From a checkpoint of a small image classifier.
Training: cautious_adamw at rate 0.0013, 34200 steps, held-out accuracy 99%.
Data: 90422 training examples, 96.8 epochs.
Rows from block 5 of a small image classifier, named by matrix and row number. Rows with one number within an expert belong to one neuron, the router's apart. Each number is 200 + 20 x the weight over its row's rms, rounded and kept within 0 to 999. All counts start at 0. After the name is the row's rms in percent of the matrix's.
Before each expert's rows are labels from the 100 images, of 14848, where the router gives the expert most weight on average: "top examples" is what is common among them. Only what is clearly more common there than usual is listed. The data: stained colorectal tissue patches (NCT-CRC-HE-100K).
# router: router (model.blocks.5.mlp.router.weight, 32x320), inputs 128-191
# up: expert up (model.blocks.5.mlp.up, 32x160x320), inputs 128-191
# down: expert down (model.blocks.5.mlp.down, 32x320x160, transposed), outputs 128-191

# expert 11
top examples: tissue: mucus
router.11,097,178,198,222,181,246,238,183,186,209,219,176,207,216,213,215,178,201,196,205,220,239,224,218,225,211,208,224,207,199,233,227,165,201,156,224,180,184,191,212,185,202,196,197,241,214,224,208,219,205,164,168,205,186,227,203,227,179,207,209,215,204,229,197,219
up.0,050,196,209,217,227,203,209,200,126,202,198,171,202,181,202,199,185,190,182,202,190,209,207,209,231,215,206,223,196,198,204,205,142,208,164,206,183,197,192,193,185,164,208,202,207,201,199,217,169,235,173,191,210,187,211,197,216,175,177,197,200,242,229,194,203
down.0,048,185,191,225,208,249,204,196,230,206,226,166,173,216,208,226,212,202,216,219,190,173,216,200,180,175,195,184,208,188,185,227,227,169,192,201,208,185,192,204,193,210,205,227,206,167,207,207,216,214,225,207,204,179,211,207,199,221,227,158,241,204,152,176,174
up.1,141,213,179,194,181,210,190,171,189,175,187,207,207,194,223,211,182,193,228,226,213,221,205,212,177,267,172,218,171,211,227,170,214,205,173,225,226,179,183,210,199,174,203,162,201,169,219,199,169,185,230,183,212,222,228,204,198,250,193,192,213,235,213,229,230
down.1,138,212,210,169,196,219,185,194,226,229,205,182,183,223,229,222,196,228,185,193,188,200,189,222,171,199,194,217,184,181,169,208,164,210,185,177,213,206,240,183,199,203,194,232,198,186,174,204,222,165,166,185,168,214,207,213,218,202,217,185,190,250,198,217,202
up.2,132,199,190,219,185,222,220,174,189,238,203,165,209,196,225,199,188,178,176,198,215,210,219,223,235,189,214,233,222,176,185,189,197,178,181,203,185,168,196,210,207,222,203,214,206,189,183,227,234,229,200,172,205,199,217,187,196,167,195,238,216,198,192,203,213
down.2,136,253,203,192,229,186,167,178,188,221,200,182,182,227,190,229,215,203,195,183,169,210,187,205,180,203,216,185,213,162,190,181,174,233,187,187,222,188,240,191,202,208,214,207,205,236,179,231,187,152,199,168,194,204,222,204,197,208,208,211,154,218,201,202,232
up.3,098,158,187,200,217,193,194,214,237,226,179,234,189,164,214,193,166,182,182,190,202,226,197,197,190,219,210,189,199,209,197,183,193,222,178,190,191,196,168,223,173,221,191,159,197,211,190,225,225,212,202,201,192,197,179,231,213,172,191,207,208,185,182,182,208
down.3,104,192,201,206,191,181,211,200,180,187,176,224,234,202,206,213,218,181,186,229,183,190,203,168,157,204,202,185,178,196,186,187,192,178,214,189,210,224,227,211,177,175,206,166,198,218,198,171,187,216,180,234,229,188,185,199,205,179,211,213,190,215,199,203,183
up.4,134,221,224,223,211,212,183,189,172,165,213,208,216,211,166,204,189,218,211,190,197,212,192,218,212,201,218,151,221,163,239,204,226,226,179,220,197,205,217,196,194,220,190,245,223,218,207,202,207,184,182,267,150,189,189,203,230,208,190,196,196,173,167,197,207
down.4,147,215,189,206,212,230,216,204,196,185,227,177,195,235,203,222,216,163,239,222,178,196,224,230,202,193,151,216,216,192,192,213,199,199,179,222,183,180,189,195,220,187,199,198,193,177,209,203,215,212,186,202,223,189,167,211,191,175,245,212,214,203,264,241,227
up.5,137,204,207,174,178,213,197,185,177,162,188,211,213,191,211,212,200,197,216,229,214,218,208,213,168,264,182,219,156,211,227,187,222,209,173,226,222,183,186,204,197,178,206,169,215,177,227,199,173,185,215,197,222,218,227,198,203,233,190,184,216,249,203,213,222
down.5,137,193,203,182,177,220,198,199,254,221,199,171,191,216,233,203,201,235,193,218,207,199,211,202,197,198,195,234,190,186,166,225,171,196,195,196,213,191,222,199,197,200,197,213,205,161,190,205,224,170,174,198,164,209,191,201,216,198,199,166,219,244,174,228,183
up.6,109,193,194,193,196,186,183,183,247,209,236,232,211,185,207,202,194,175,176,164,202,211,205,198,187,178,215,194,176,194,198,186,214,220,188,212,209,189,190,218,164,200,183,175,190,188,193,210,200,198,200,201,172,207,212,215,210,164,205,198,210,148,208,178,200
down.6,101,192,200,204,207,212,211,185,168,186,198,209,210,200,181,192,220,180,180,206,187,189,205,214,175,196,225,171,213,189,198,168,192,195,194,213,195,199,199,206,234,183,202,193,181,220,193,196,182,207,188,217,216,208,159,205,198,181,197,250,224,222,224,197,231
up.7,140,220,208,197,208,205,196,168,205,179,216,204,196,188,220,202,203,139,193,192,187,201,210,213,220,220,188,200,236,184,193,191,208,216,196,214,196,214,206,210,180,174,184,201,195,188,197,218,221,189,187,174,184,188,231,182,197,137,184,197,214,177,210,172,193
down.7,139,220,174,198,230,216,212,171,174,202,204,213,208,225,189,206,198,151,223,205,176,188,177,203,158,219,211,181,192,215,201,194,194,204,194,203,185,180,200,198,232,168,189,202,189,210,192,219,188,202,193,243,188,166,153,211,195,156,214,258,200,231,224,212,215
up.8,096,216,180,213,176,219,205,195,180,149,189,203,193,179,197,191,202,183,218,203,213,174,185,227,181,242,225,210,169,194,223,193,209,179,178,233,202,187,199,191,178,176,196,193,191,179,194,210,202,202,210,202,201,198,194,205,213,230,182,194,228,216,196,201,216
down.8,094,216,203,185,191,209,221,200,220,207,193,187,212,222,224,220,197,198,184,212,158,196,185,237,190,202,202,208,197,172,188,218,191,190,170,178,211,202,214,182,201,189,202,227,200,185,176,229,189,196,176,206,175,235,205,200,205,207,206,182,173,230,185,217,177
up.9,156,192,186,213,202,208,190,205,207,179,207,180,197,233,208,203,208,202,213,243,193,167,187,209,188,191,179,197,191,188,240,191,180,163,197,211,220,180,165,235,179,194,188,171,217,201,184,205,191,208,196,185,212,198,197,209,193,228,212,204,203,215,236,195,238
down.9,156,227,204,208,186,221,161,210,202,189,213,172,206,212,221,200,161,176,196,204,162,210,184,246,207,197,197,222,207,204,224,155,166,221,197,201,185,203,201,205,221,187,188,233,197,205,195,159,218,150,203,203,180,194,180,213,178,181,188,194,192,197,222,219,218
up.10,116,194,221,200,203,196,199,192,209,205,227,216,207,198,159,206,182,207,212,168,198,216,201,238,219,192,212,169,196,186,226,222,143,225,182,206,177,222,182,194,194,198,179,210,226,218,205,221,199,198,194,260,191,204,203,235,221,171,191,181,215,170,230,209,208
down.10,120,184,204,205,207,265,203,201,179,207,206,180,207,211,175,229,234,197,218,207,161,174,234,226,172,211,188,204,232,186,217,203,207,184,191,231,194,198,195,211,176,162,218,170,197,198,231,184,214,251,217,209,209,179,181,183,198,190,226,207,227,201,223,223,206
up.11,038,193,231,174,205,230,189,197,168,211,176,127,200,169,218,196,206,188,218,199,189,191,204,214,210,158,184,215,206,161,208,198,154,191,197,215,179,224,236,202,200,201,203,234,195,194,179,247,218,224,206,207,214,174,187,193,194,173,219,185,196,181,171,218,186
down.11,035,226,170,208,210,161,222,194,180,215,193,175,200,201,153,185,207,216,191,170,189,199,187,181,195,210,221,146,239,223,200,196,214,218,221,221,201,166,227,180,178,190,204,178,176,219,229,262,188,232,180,170,207,207,180,224,191,190,212,186,168,187,223,220,207

# expert 4
top examples: tissue: tumour epithelium; tissue: debris
router.4,100,182,166,206,181,187,201,188,179,175,181,204,229,178,204,203,185,221,188,202,168,177,212,167,169,188,195,212,180,215,215,195,203,192,239,227,220,217,199,194,205,184,188,184,196,195,220,196,229,182,220,190,225,197,227,197,193,236,212,201,186,192,187,192,190
up.0,106,208,188,196,183,230,240,193,191,224,227,196,203,193,217,215,219,224,194,240,223,179,207,211,177,183,175,229,201,185,180,234,213,194,209,186,210,169,251,212,227,200,205,223,227,159,186,178,169,169,200,210,220,224,189,157,176,206,193,184,163,255,188,165,189
down.0,109,194,196,173,189,199,159,193,166,230,176,210,200,176,190,217,175,212,200,179,176,188,205,225,181,229,186,223,169,213,193,214,228,203,191,201,201,246,187,159,188,178,179,189,217,193,201,206,201,193,161,191,152,232,196,209,160,225,212,196,213,214,215,236,180
up.1,098,200,176,170,216,211,204,220,214,253,203,219,209,183,139,233,224,220,165,179,218,191,175,211,205,210,213,181,202,226,233,171,181,179,196,197,218,178,221,232,166,224,157,186,198,181,220,206,188,192,178,185,216,186,194,198,179,239,185,178,197,197,219,194,206
down.1,104,163,200,176,234,207,195,202,232,208,194,169,211,181,172,180,217,199,222,207,243,165,214,202,224,205,193,180,196,213,217,231,225,179,213,176,241,194,206,204,179,205,199,177,204,200,204,191,188,214,213,203,215,197,204,198,203,204,215,183,202,235,197,200,179
up.2,113,226,206,164,201,214,207,203,214,219,210,193,162,217,187,189,227,171,183,218,201,197,194,193,183,225,204,215,236,224,198,188,179,183,203,203,208,176,241,211,181,242,230,204,191,181,210,184,180,228,195,191,213,188,193,214,224,180,210,230,208,236,175,195,209
down.2,104,208,196,195,251,221,176,163,204,219,231,186,198,160,194,202,175,204,213,199,209,179,211,217,200,191,200,220,199,221,168,199,196,204,217,193,202,230,179,181,200,203,175,196,201,194,201,217,206,165,183,195,217,196,204,220,200,243,207,213,217,246,184,199,192
up.3,122,184,216,233,188,183,201,225,224,208,171,196,191,160,218,194,196,216,176,184,171,188,214,185,183,208,180,199,187,181,173,192,199,222,207,199,159,226,188,170,222,167,200,184,197,215,208,176,205,216,201,199,206,217,186,190,223,186,195,231,227,214,185,198,198
down.3,118,207,199,200,168,212,199,224,220,188,211,222,184,207,208,224,205,212,201,204,178,174,168,211,195,192,207,216,218,177,197,176,209,217,228,191,186,208,184,226,233,224,171,230,180,215,213,189,182,166,188,196,194,236,190,207,215,208,160,170,190,186,186,196,218
up.4,096,195,184,206,227,210,194,214,208,245,196,223,207,165,144,234,209,234,182,194,217,189,196,208,200,201,175,182,178,233,227,166,178,183,196,188,221,182,206,211,164,222,165,196,195,186,206,204,173,187,199,188,201,209,190,211,175,240,205,198,199,204,219,185,215
down.4,101,180,189,166,237,206,216,206,209,213,184,183,186,178,168,195,234,206,210,215,245,188,216,198,214,211,203,164,186,196,217,227,246,183,212,177,242,206,213,225,185,198,213,171,187,210,194,174,181,210,184,221,182,210,185,195,219,201,206,193,193,237,191,179,178
up.5,081,181,199,196,225,194,178,216,177,190,183,204,224,196,236,200,207,220,192,190,203,192,198,217,199,186,200,183,162,235,175,231,220,230,210,180,152,183,197,221,203,157,176,202,212,214,219,203,162,176,207,213,189,199,203,187,216,202,231,194,205,220,179,217,190
down.5,079,189,205,200,178,223,233,222,213,196,210,209,160,246,196,175,195,189,203,212,212,184,243,194,235,193,229,164,203,218,214,198,199,201,250,191,215,177,218,275,201,227,217,239,210,214,199,201,211,202,210,232,177,219,188,199,201,182,173,191,191,147,196,209,224
up.6,108,234,211,184,194,259,212,169,187,200,234,207,205,192,216,220,211,211,204,199,217,190,217,182,175,218,198,222,222,206,195,211,213,199,213,189,193,178,238,238,183,199,230,225,216,197,220,181,159,184,202,234,219,218,201,217,193,191,214,207,216,250,193,181,199
down.6,106,201,189,174,220,226,169,165,159,243,200,203,180,173,210,206,159,200,198,195,198,198,206,227,184,226,197,221,167,231,188,211,208,198,187,229,194,261,184,161,171,184,187,169,181,186,232,214,207,181,152,210,212,219,196,204,155,219,220,215,234,211,224,213,177
up.7,092,216,153,219,245,179,213,189,185,253,181,197,184,231,180,225,217,216,177,208,220,194,170,185,207,182,202,214,190,220,237,156,231,181,212,186,200,150,209,204,163,227,205,188,156,190,215,221,206,212,197,224,202,228,176,214,213,231,181,230,192,197,179,206,221
down.7,094,171,177,180,230,223,217,190,213,223,201,202,164,186,173,195,206,197,196,189,227,154,225,160,184,200,204,199,180,227,183,215,210,176,214,201,229,221,203,221,202,190,195,183,194,178,214,193,178,198,210,212,214,217,209,220,204,245,221,205,234,220,169,168,196
up.8,110,217,172,251,222,216,199,176,179,187,194,184,221,183,216,236,231,208,192,203,231,199,226,175,189,195,221,211,172,216,198,194,207,178,225,178,234,154,195,208,180,188,219,202,227,200,156,213,181,220,178,234,185,192,196,232,213,205,210,228,230,212,177,195,205
down.8,106,200,235,209,217,242,198,196,215,214,208,233,229,172,215,190,177,192,206,202,201,170,225,197,195,206,187,212,187,225,175,193,181,184,162,210,193,230,182,207,218,177,208,168,224,182,256,166,231,166,218,200,250,194,170,208,183,214,197,212,216,228,227,155,194
up.9,078,195,182,203,231,188,185,205,198,231,210,220,212,166,151,241,217,218,194,188,220,194,201,223,227,200,176,187,200,217,214,174,157,185,192,190,206,191,225,211,158,211,185,205,214,195,196,200,181,181,199,194,195,219,190,213,180,241,196,194,196,205,205,188,209
down.9,067,209,187,158,249,166,224,186,199,214,181,201,200,183,171,214,234,183,217,214,257,182,195,204,221,206,216,166,178,211,222,206,236,191,213,179,216,211,228,243,184,185,219,171,192,229,198,188,191,203,166,224,185,194,206,197,204,184,192,193,212,233,199,177,184
up.10,097,174,204,252,172,188,206,199,203,190,163,164,162,172,225,205,174,234,186,217,179,198,181,206,240,227,225,212,191,176,173,205,182,229,215,206,216,217,194,168,210,236,226,195,181,219,217,215,217,188,191,200,214,211,193,201,213,213,214,213,196,193,183,222,213
down.10,095,201,202,227,167,201,200,185,237,188,205,247,175,211,229,189,188,172,217,199,171,169,194,199,206,184,190,219,232,189,205,188,187,229,171,230,189,190,213,193,204,213,200,231,207,204,214,189,213,170,207,177,182,224,191,211,175,190,208,180,196,167,209,197,224
up.11,135,212,180,203,203,177,182,165,212,209,199,219,194,199,156,256,191,195,172,198,189,216,229,219,151,212,208,189,198,209,213,177,214,183,142,205,233,187,177,200,212,210,180,178,202,183,201,210,222,180,213,195,181,220,187,183,213,237,160,175,208,186,205,197,209
down.11,138,173,181,205,201,215,205,241,258,206,214,213,203,216,200,206,203,160,194,214,200,180,248,210,188,186,179,230,190,181,192,215,170,179,207,191,230,212,162,220,191,205,179,194,189,168,203,202,183,197,198,205,185,158,227,191,200,221,200,204,205,210,191,195,193

# expert 24
top examples: tissue: lymphocytes
router.24,085,199,215,210,161,206,227,199,175,175,219,217,226,220,185,244,164,197,230,203,176,228,199,196,203,179,190,226,197,205,213,221,211,247,166,234,179,218,186,203,204,230,182,217,199,198,227,193,236,202,167,198,202,210,237,218,206,191,222,186,200,198,211,212,203
up.0,189,196,204,204,203,215,211,218,185,207,180,215,223,166,185,212,182,209,228,209,190,244,198,180,191,198,183,212,194,207,209,225,232,207,179,191,215,212,207,198,186,204,178,202,230,179,208,194,216,194,202,187,257,214,254,201,199,210,177,200,190,238,188,194,203
down.0,195,187,184,178,205,208,197,192,204,205,202,188,196,176,201,201,218,214,230,169,223,182,196,195,182,212,213,181,206,226,176,182,208,163,183,182,219,192,239,238,186,189,205,186,186,197,210,201,185,175,188,221,231,198,192,201,254,222,246,180,197,226,210,186,175
up.1,029,173,210,185,235,205,204,190,213,250,172,226,193,203,190,209,198,138,213,199,189,223,188,214,195,191,210,196,177,201,201,208,188,215,133,196,195,223,217,194,200,188,202,191,203,215,202,207,202,205,187,198,228,179,194,219,197,187,173,178,199,175,215,230,186
down.1,033,205,202,190,208,189,179,211,235,196,229,211,193,219,182,225,201,211,215,185,214,183,209,218,179,195,208,225,212,204,170,195,199,206,188,183,223,177,193,216,196,195,220,223,206,185,210,207,188,200,216,211,198,202,181,217,205,236,176,209,221,237,204,213,208
up.2,215,198,196,187,205,208,237,212,201,202,188,216,220,182,204,206,191,204,237,210,203,230,193,185,186,196,208,208,166,192,199,243,198,204,179,206,198,189,210,171,194,207,188,207,214,201,208,203,223,193,205,210,253,218,238,203,196,219,193,198,207,240,192,189,211
down.2,223,194,168,178,208,217,181,184,209,202,186,184,197,178,212,217,211,195,221,156,189,194,196,206,168,188,222,189,215,222,170,199,192,174,175,170,213,201,243,241,198,190,193,206,191,191,210,199,202,165,209,219,213,222,189,203,234,211,234,201,199,249,201,199,198
up.3,016,235,179,187,197,201,192,209,200,220,181,208,182,201,192,214,211,192,205,200,218,194,186,210,182,216,204,222,182,212,217,225,216,218,246,212,179,199,181,190,178,164,192,162,165,183,201,214,163,166,186,184,205,249,187,182,205,200,210,187,199,189,186,209,225
down.3,020,217,170,189,220,205,200,175,184,199,218,190,212,172,198,192,168,254,224,208,217,222,188,189,211,204,207,213,199,236,223,155,210,209,188,212,196,183,188,199,201,191,210,196,192,189,213,229,189,249,230,168,181,231,213,225,225,187,203,235,178,176,199,194,214
up.4,016,203,201,215,198,201,206,188,187,267,196,161,193,207,216,238,184,215,189,217,245,224,213,193,149,189,186,205,224,206,232,169,187,204,177,187,159,197,222,198,193,195,187,189,212,194,219,205,182,211,164,216,205,203,216,210,227,169,185,210,208,222,204,204,215
down.4,022,224,213,202,223,180,191,192,221,174,202,185,188,223,229,207,184,204,228,188,215,210,212,240,158,213,196,211,207,207,191,201,195,226,195,191,226,175,210,210,160,265,149,193,186,194,205,238,170,190,198,211,204,187,197,194,191,213,233,168,237,198,183,229,192
up.5,018,213,205,227,201,193,212,198,231,180,172,225,213,205,208,190,200,204,193,201,180,198,199,204,197,201,230,155,179,166,210,217,227,250,175,217,210,200,220,211,210,215,186,209,196,210,253,205,208,228,185,175,215,216,216,183,219,210,181,219,209,206,182,169,176
down.5,022,177,214,210,190,170,180,212,220,192,198,184,205,190,224,187,146,211,228,183,171,211,196,191,184,214,221,176,213,191,170,220,231,198,194,220,225,215,213,213,194,175,197,237,213,189,232,191,213,198,174,156,180,196,202,211,210,196,194,202,200,201,191,196,213
up.6,016,233,168,174,204,212,174,186,190,216,190,198,198,206,221,192,183,226,200,170,188,197,241,205,184,191,208,150,192,162,178,169,186,220,213,159,180,187,210,164,216,237,203,204,195,209,224,208,200,199,201,178,201,187,186,226,202,191,198,195,168,202,181,182,194
down.6,022,225,185,208,200,206,169,185,213,195,190,192,210,213,214,195,172,181,212,133,203,177,220,201,220,217,196,206,169,198,189,207,206,203,183,206,229,203,200,230,181,157,200,206,186,229,163,239,220,184,205,138,193,180,226,186,192,225,211,240,229,222,217,209,200
up.7,033,212,186,184,207,207,205,200,188,226,210,179,197,196,154,222,195,179,197,202,204,185,193,219,192,202,224,180,186,224,221,203,234,176,176,185,238,207,185,189,200,158,196,162,195,206,193,191,185,185,190,179,201,188,182,214,223,200,207,225,199,176,239,215,192
down.7,035,200,192,230,207,208,148,197,237,191,207,207,193,218,212,212,220,202,220,208,177,202,186,191,203,192,201,210,177,208,193,192,195,183,197,193,213,184,207,207,224,208,201,248,199,197,178,190,211,174,193,185,156,219,174,184,203,240,180,209,189,237,215,243,208
up.8,110,227,186,182,199,182,204,173,231,179,185,195,209,225,192,205,185,205,203,198,213,208,183,204,182,190,199,203,172,234,233,210,232,168,173,210,190,201,180,173,188,210,201,213,212,205,231,215,208,209,189,203,173,199,195,197,209,164,245,204,203,178,197,191,188
down.8,104,200,189,207,204,185,174,220,216,214,212,197,202,212,198,239,183,180,180,156,145,216,197,204,181,180,174,222,214,172,187,186,202,178,196,183,216,210,205,178,223,205,191,217,208,162,203,216,219,168,193,176,172,173,220,234,201,200,214,226,195,194,201,260,180
up.9,108,224,203,197,184,148,178,202,197,270,198,211,209,214,179,205,195,193,169,208,208,194,233,188,190,204,199,229,241,200,236,204,197,209,151,224,185,203,210,187,213,237,200,210,215,200,199,205,220,191,192,222,215,185,207,196,187,218,207,207,219,219,219,207,178
down.9,098,180,219,202,244,236,210,166,183,197,192,207,228,197,201,218,209,198,204,184,178,187,197,229,172,205,195,182,192,172,173,198,212,158,174,208,175,184,211,180,179,182,212,174,192,185,204,190,217,192,197,211,211,191,185,204,214,207,227,229,232,242,188,245,184
up.10,076,211,200,188,196,171,211,208,168,299,218,181,208,199,178,211,206,195,213,211,215,218,187,179,195,189,203,259,217,199,187,195,194,211,162,152,196,142,234,186,193,214,209,192,200,209,179,229,209,197,207,200,211,200,226,195,201,188,167,175,215,219,190,198,209
down.10,078,169,197,182,202,225,227,196,219,188,178,193,218,193,198,189,223,200,239,210,205,187,246,229,202,202,198,186,196,198,195,201,220,185,155,207,208,155,251,187,193,199,203,203,185,208,192,212,201,202,197,212,223,211,163,208,215,190,236,196,232,219,185,197,166
up.11,197,167,199,174,201,189,194,196,214,205,190,207,206,208,157,201,179,189,225,211,202,223,208,203,189,203,197,208,199,188,210,206,224,208,187,201,160,228,237,202,171,225,183,210,227,206,196,218,231,214,199,197,227,193,189,193,180,168,195,206,200,171,225,213,210
down.11,166,202,211,177,211,221,202,196,207,185,198,175,219,235,198,189,204,200,214,191,216,183,203,231,207,197,172,213,208,190,195,192,176,181,185,188,244,182,215,203,203,190,197,187,204,166,220,184,185,186,206,238,253,147,182,224,214,215,202,197,187,180,201,219,192

# expert 5
top examples: tissue: cancer-associated stroma
router.5,109,202,208,209,226,176,173,210,227,241,188,164,196,174,186,167,182,208,206,202,206,210,158,213,189,171,171,207,228,215,259,183,184,173,207,169,223,188,182,221,182,218,202,222,177,196,212,225,222,179,250,202,163,243,179,223,219,253,201,211,201,154,187,195,203
up.0,075,197,224,192,180,239,181,223,215,177,186,188,195,220,160,209,230,184,167,195,200,177,209,218,207,216,186,198,220,171,206,209,191,200,212,209,190,200,216,218,185,217,175,183,251,228,165,197,195,194,180,182,227,181,183,200,171,197,195,221,172,244,224,166,188
down.0,063,228,230,171,146,251,222,198,180,178,213,198,191,201,200,188,180,208,209,188,199,194,227,260,210,211,184,180,198,200,199,193,246,236,214,178,196,182,257,222,200,199,222,212,190,189,180,160,193,189,214,215,180,208,171,194,189,219,164,174,232,153,190,186,197
up.1,120,208,211,180,216,217,202,195,204,230,192,182,164,181,227,221,205,226,196,177,212,191,188,204,183,162,185,227,205,169,188,177,200,211,220,189,177,178,213,208,202,196,213,204,186,210,192,209,171,250,187,192,217,204,199,205,194,177,249,195,160,211,198,225,175
down.1,122,192,178,196,235,193,195,230,211,215,220,198,186,167,205,238,176,196,191,175,195,226,198,164,164,218,185,204,182,193,167,176,215,188,215,202,201,226,166,211,227,208,172,178,188,169,199,210,188,181,208,231,193,144,184,190,205,243,196,215,204,231,200,191,209
up.2,108,194,197,158,194,203,199,190,211,171,209,218,225,211,246,187,196,221,178,209,235,196,195,176,238,197,220,197,202,189,211,199,211,220,231,186,225,172,248,205,196,197,208,178,214,208,215,190,195,228,209,180,193,213,157,234,224,210,178,193,181,217,156,210,186
down.2,108,171,217,230,167,223,203,191,195,193,202,204,244,224,253,206,189,170,206,202,166,195,233,179,191,186,198,209,210,193,187,189,213,179,202,201,209,205,195,181,208,193,207,195,182,149,175,206,225,198,200,184,165,203,159,180,170,210,193,198,246,190,242,196,221
up.3,107,187,198,244,187,246,194,208,220,207,207,227,227,188,220,203,191,207,187,211,205,161,207,190,218,232,195,208,183,220,201,186,199,229,203,193,204,238,190,202,259,201,179,198,174,196,215,186,174,205,174,202,193,162,172,195,200,194,239,224,207,208,205,218,211
down.3,099,193,197,179,250,190,176,207,192,215,199,211,191,178,165,211,229,197,198,202,218,201,186,189,203,186,197,221,213,174,209,194,196,187,192,192,214,180,209,186,198,217,181,225,181,232,175,209,161,186,187,193,180,185,200,179,189,198,200,209,228,213,174,218,204
up.4,116,211,189,226,190,204,204,226,180,207,156,223,199,174,242,211,225,223,187,200,238,195,184,238,198,208,201,232,214,156,193,207,192,201,221,167,204,187,221,235,210,211,182,205,202,206,197,160,204,222,196,170,189,214,211,217,204,206,202,208,228,183,166,188,209
down.4,113,211,186,205,182,160,202,178,214,194,168,217,156,177,228,182,205,209,236,228,168,191,201,203,210,181,200,244,213,200,174,178,197,202,192,199,176,169,242,161,222,165,198,209,182,139,186,198,234,205,159,174,166,212,186,184,179,193,206,201,235,222,223,194,193
up.5,115,227,176,206,160,218,207,173,209,151,191,192,226,238,208,180,188,170,237,223,203,237,196,215,226,246,201,227,200,235,204,185,179,220,140,231,189,176,181,194,233,221,203,233,187,212,190,205,222,183,197,227,176,193,226,219,215,207,207,198,210,184,177,194,193
down.5,139,218,214,219,200,190,207,187,218,203,160,222,218,230,230,203,187,176,237,206,172,194,227,210,194,176,196,214,191,209,207,213,183,186,189,242,173,202,203,192,197,184,185,200,220,192,199,202,198,212,174,181,185,197,217,204,167,213,215,233,201,194,210,206,207
up.6,112,162,189,248,178,194,184,182,225,195,189,261,176,199,186,201,178,213,206,209,218,224,200,227,185,205,194,214,184,241,183,228,193,235,165,202,228,205,192,181,234,224,157,211,207,225,182,210,198,163,203,231,204,208,183,213,204,209,196,193,149,202,187,217,234
down.6,120,232,220,218,177,175,212,192,202,169,206,184,191,231,228,171,163,169,218,230,181,200,161,207,226,212,164,191,206,222,227,201,185,224,206,232,151,184,217,188,192,187,207,213,198,195,242,177,225,217,193,170,185,203,204,210,182,175,209,214,165,184,233,223,212
up.7,086,192,213,162,191,244,177,196,199,170,222,218,216,205,207,193,211,215,191,198,229,194,210,182,217,206,197,187,182,192,205,182,186,198,225,200,209,200,225,210,195,195,210,161,223,235,170,167,196,220,207,188,220,173,190,240,183,201,207,214,168,216,191,199,170
down.7,075,192,212,216,165,217,208,201,174,183,202,186,231,239,241,204,190,174,220,196,187,165,232,182,211,201,214,198,222,197,199,201,207,183,208,203,205,194,215,200,189,207,201,211,203,196,208,216,241,213,198,161,173,214,228,176,172,188,199,189,224,185,211,176,230
up.8,044,195,185,226,187,199,219,188,228,172,203,179,220,235,224,197,196,198,224,191,194,233,201,188,232,171,188,188,164,217,186,186,203,185,219,202,182,203,196,192,231,153,215,209,184,178,210,196,183,194,190,195,257,220,204,198,211,194,192,211,226,227,204,208,207
down.8,039,198,241,217,215,199,188,204,186,211,206,205,218,201,179,235,192,166,211,199,209,206,204,166,198,196,196,203,183,209,204,180,178,183,224,199,220,211,206,221,228,216,187,187,201,233,211,188,184,215,226,188,200,189,204,191,193,201,219,203,182,228,214,171,230
up.9,099,198,214,199,202,233,215,220,181,204,178,221,188,230,210,200,222,186,217,188,220,196,211,225,201,215,189,172,200,226,213,199,211,199,218,198,199,195,187,232,186,196,230,199,192,209,199,219,202,185,184,180,199,198,224,225,174,186,213,180,219,201,152,185,219
down.9,093,197,229,235,176,239,179,233,249,202,183,196,217,163,220,231,194,160,202,205,212,187,225,175,195,209,203,263,186,233,184,197,190,186,215,216,221,209,173,174,222,186,171,226,199,177,174,213,189,177,194,228,191,204,240,192,182,252,155,212,212,196,211,195,196
up.10,106,182,174,188,193,194,206,224,195,209,192,196,192,216,181,187,188,224,195,176,178,186,205,219,213,203,193,181,218,208,199,168,201,214,179,208,233,254,188,204,196,184,153,230,199,189,201,171,209,183,201,199,214,179,193,210,196,187,191,232,207,244,220,202,159
down.10,113,205,205,212,209,207,184,194,192,199,197,196,218,197,201,218,204,197,186,187,187,193,194,191,183,157,206,190,206,191,164,190,200,171,202,205,178,196,194,193,206,196,149,227,176,194,172,208,178,194,181,177,167,193,163,193,187,220,190,206,208,216,179,163,201
up.11,020,213,198,222,173,191,199,202,203,183,204,186,188,239,195,199,207,196,214,203,205,207,220,207,243,215,222,181,182,191,154,199,206,186,211,224,166,221,237,225,227,168,217,169,186,229,171,213,199,200,161,208,223,152,181,185,192,216,200,187,224,185,216,204,192
down.11,018,207,201,194,163,216,199,181,222,218,194,188,182,207,190,224,155,198,200,220,169,231,209,177,175,168,212,172,201,208,204,186,183,188,226,181,179,197,196,178,176,192,190,197,202,212,192,202,179,184,192,163,205,204,171,173,203,182,164,247,224,212,194,174,186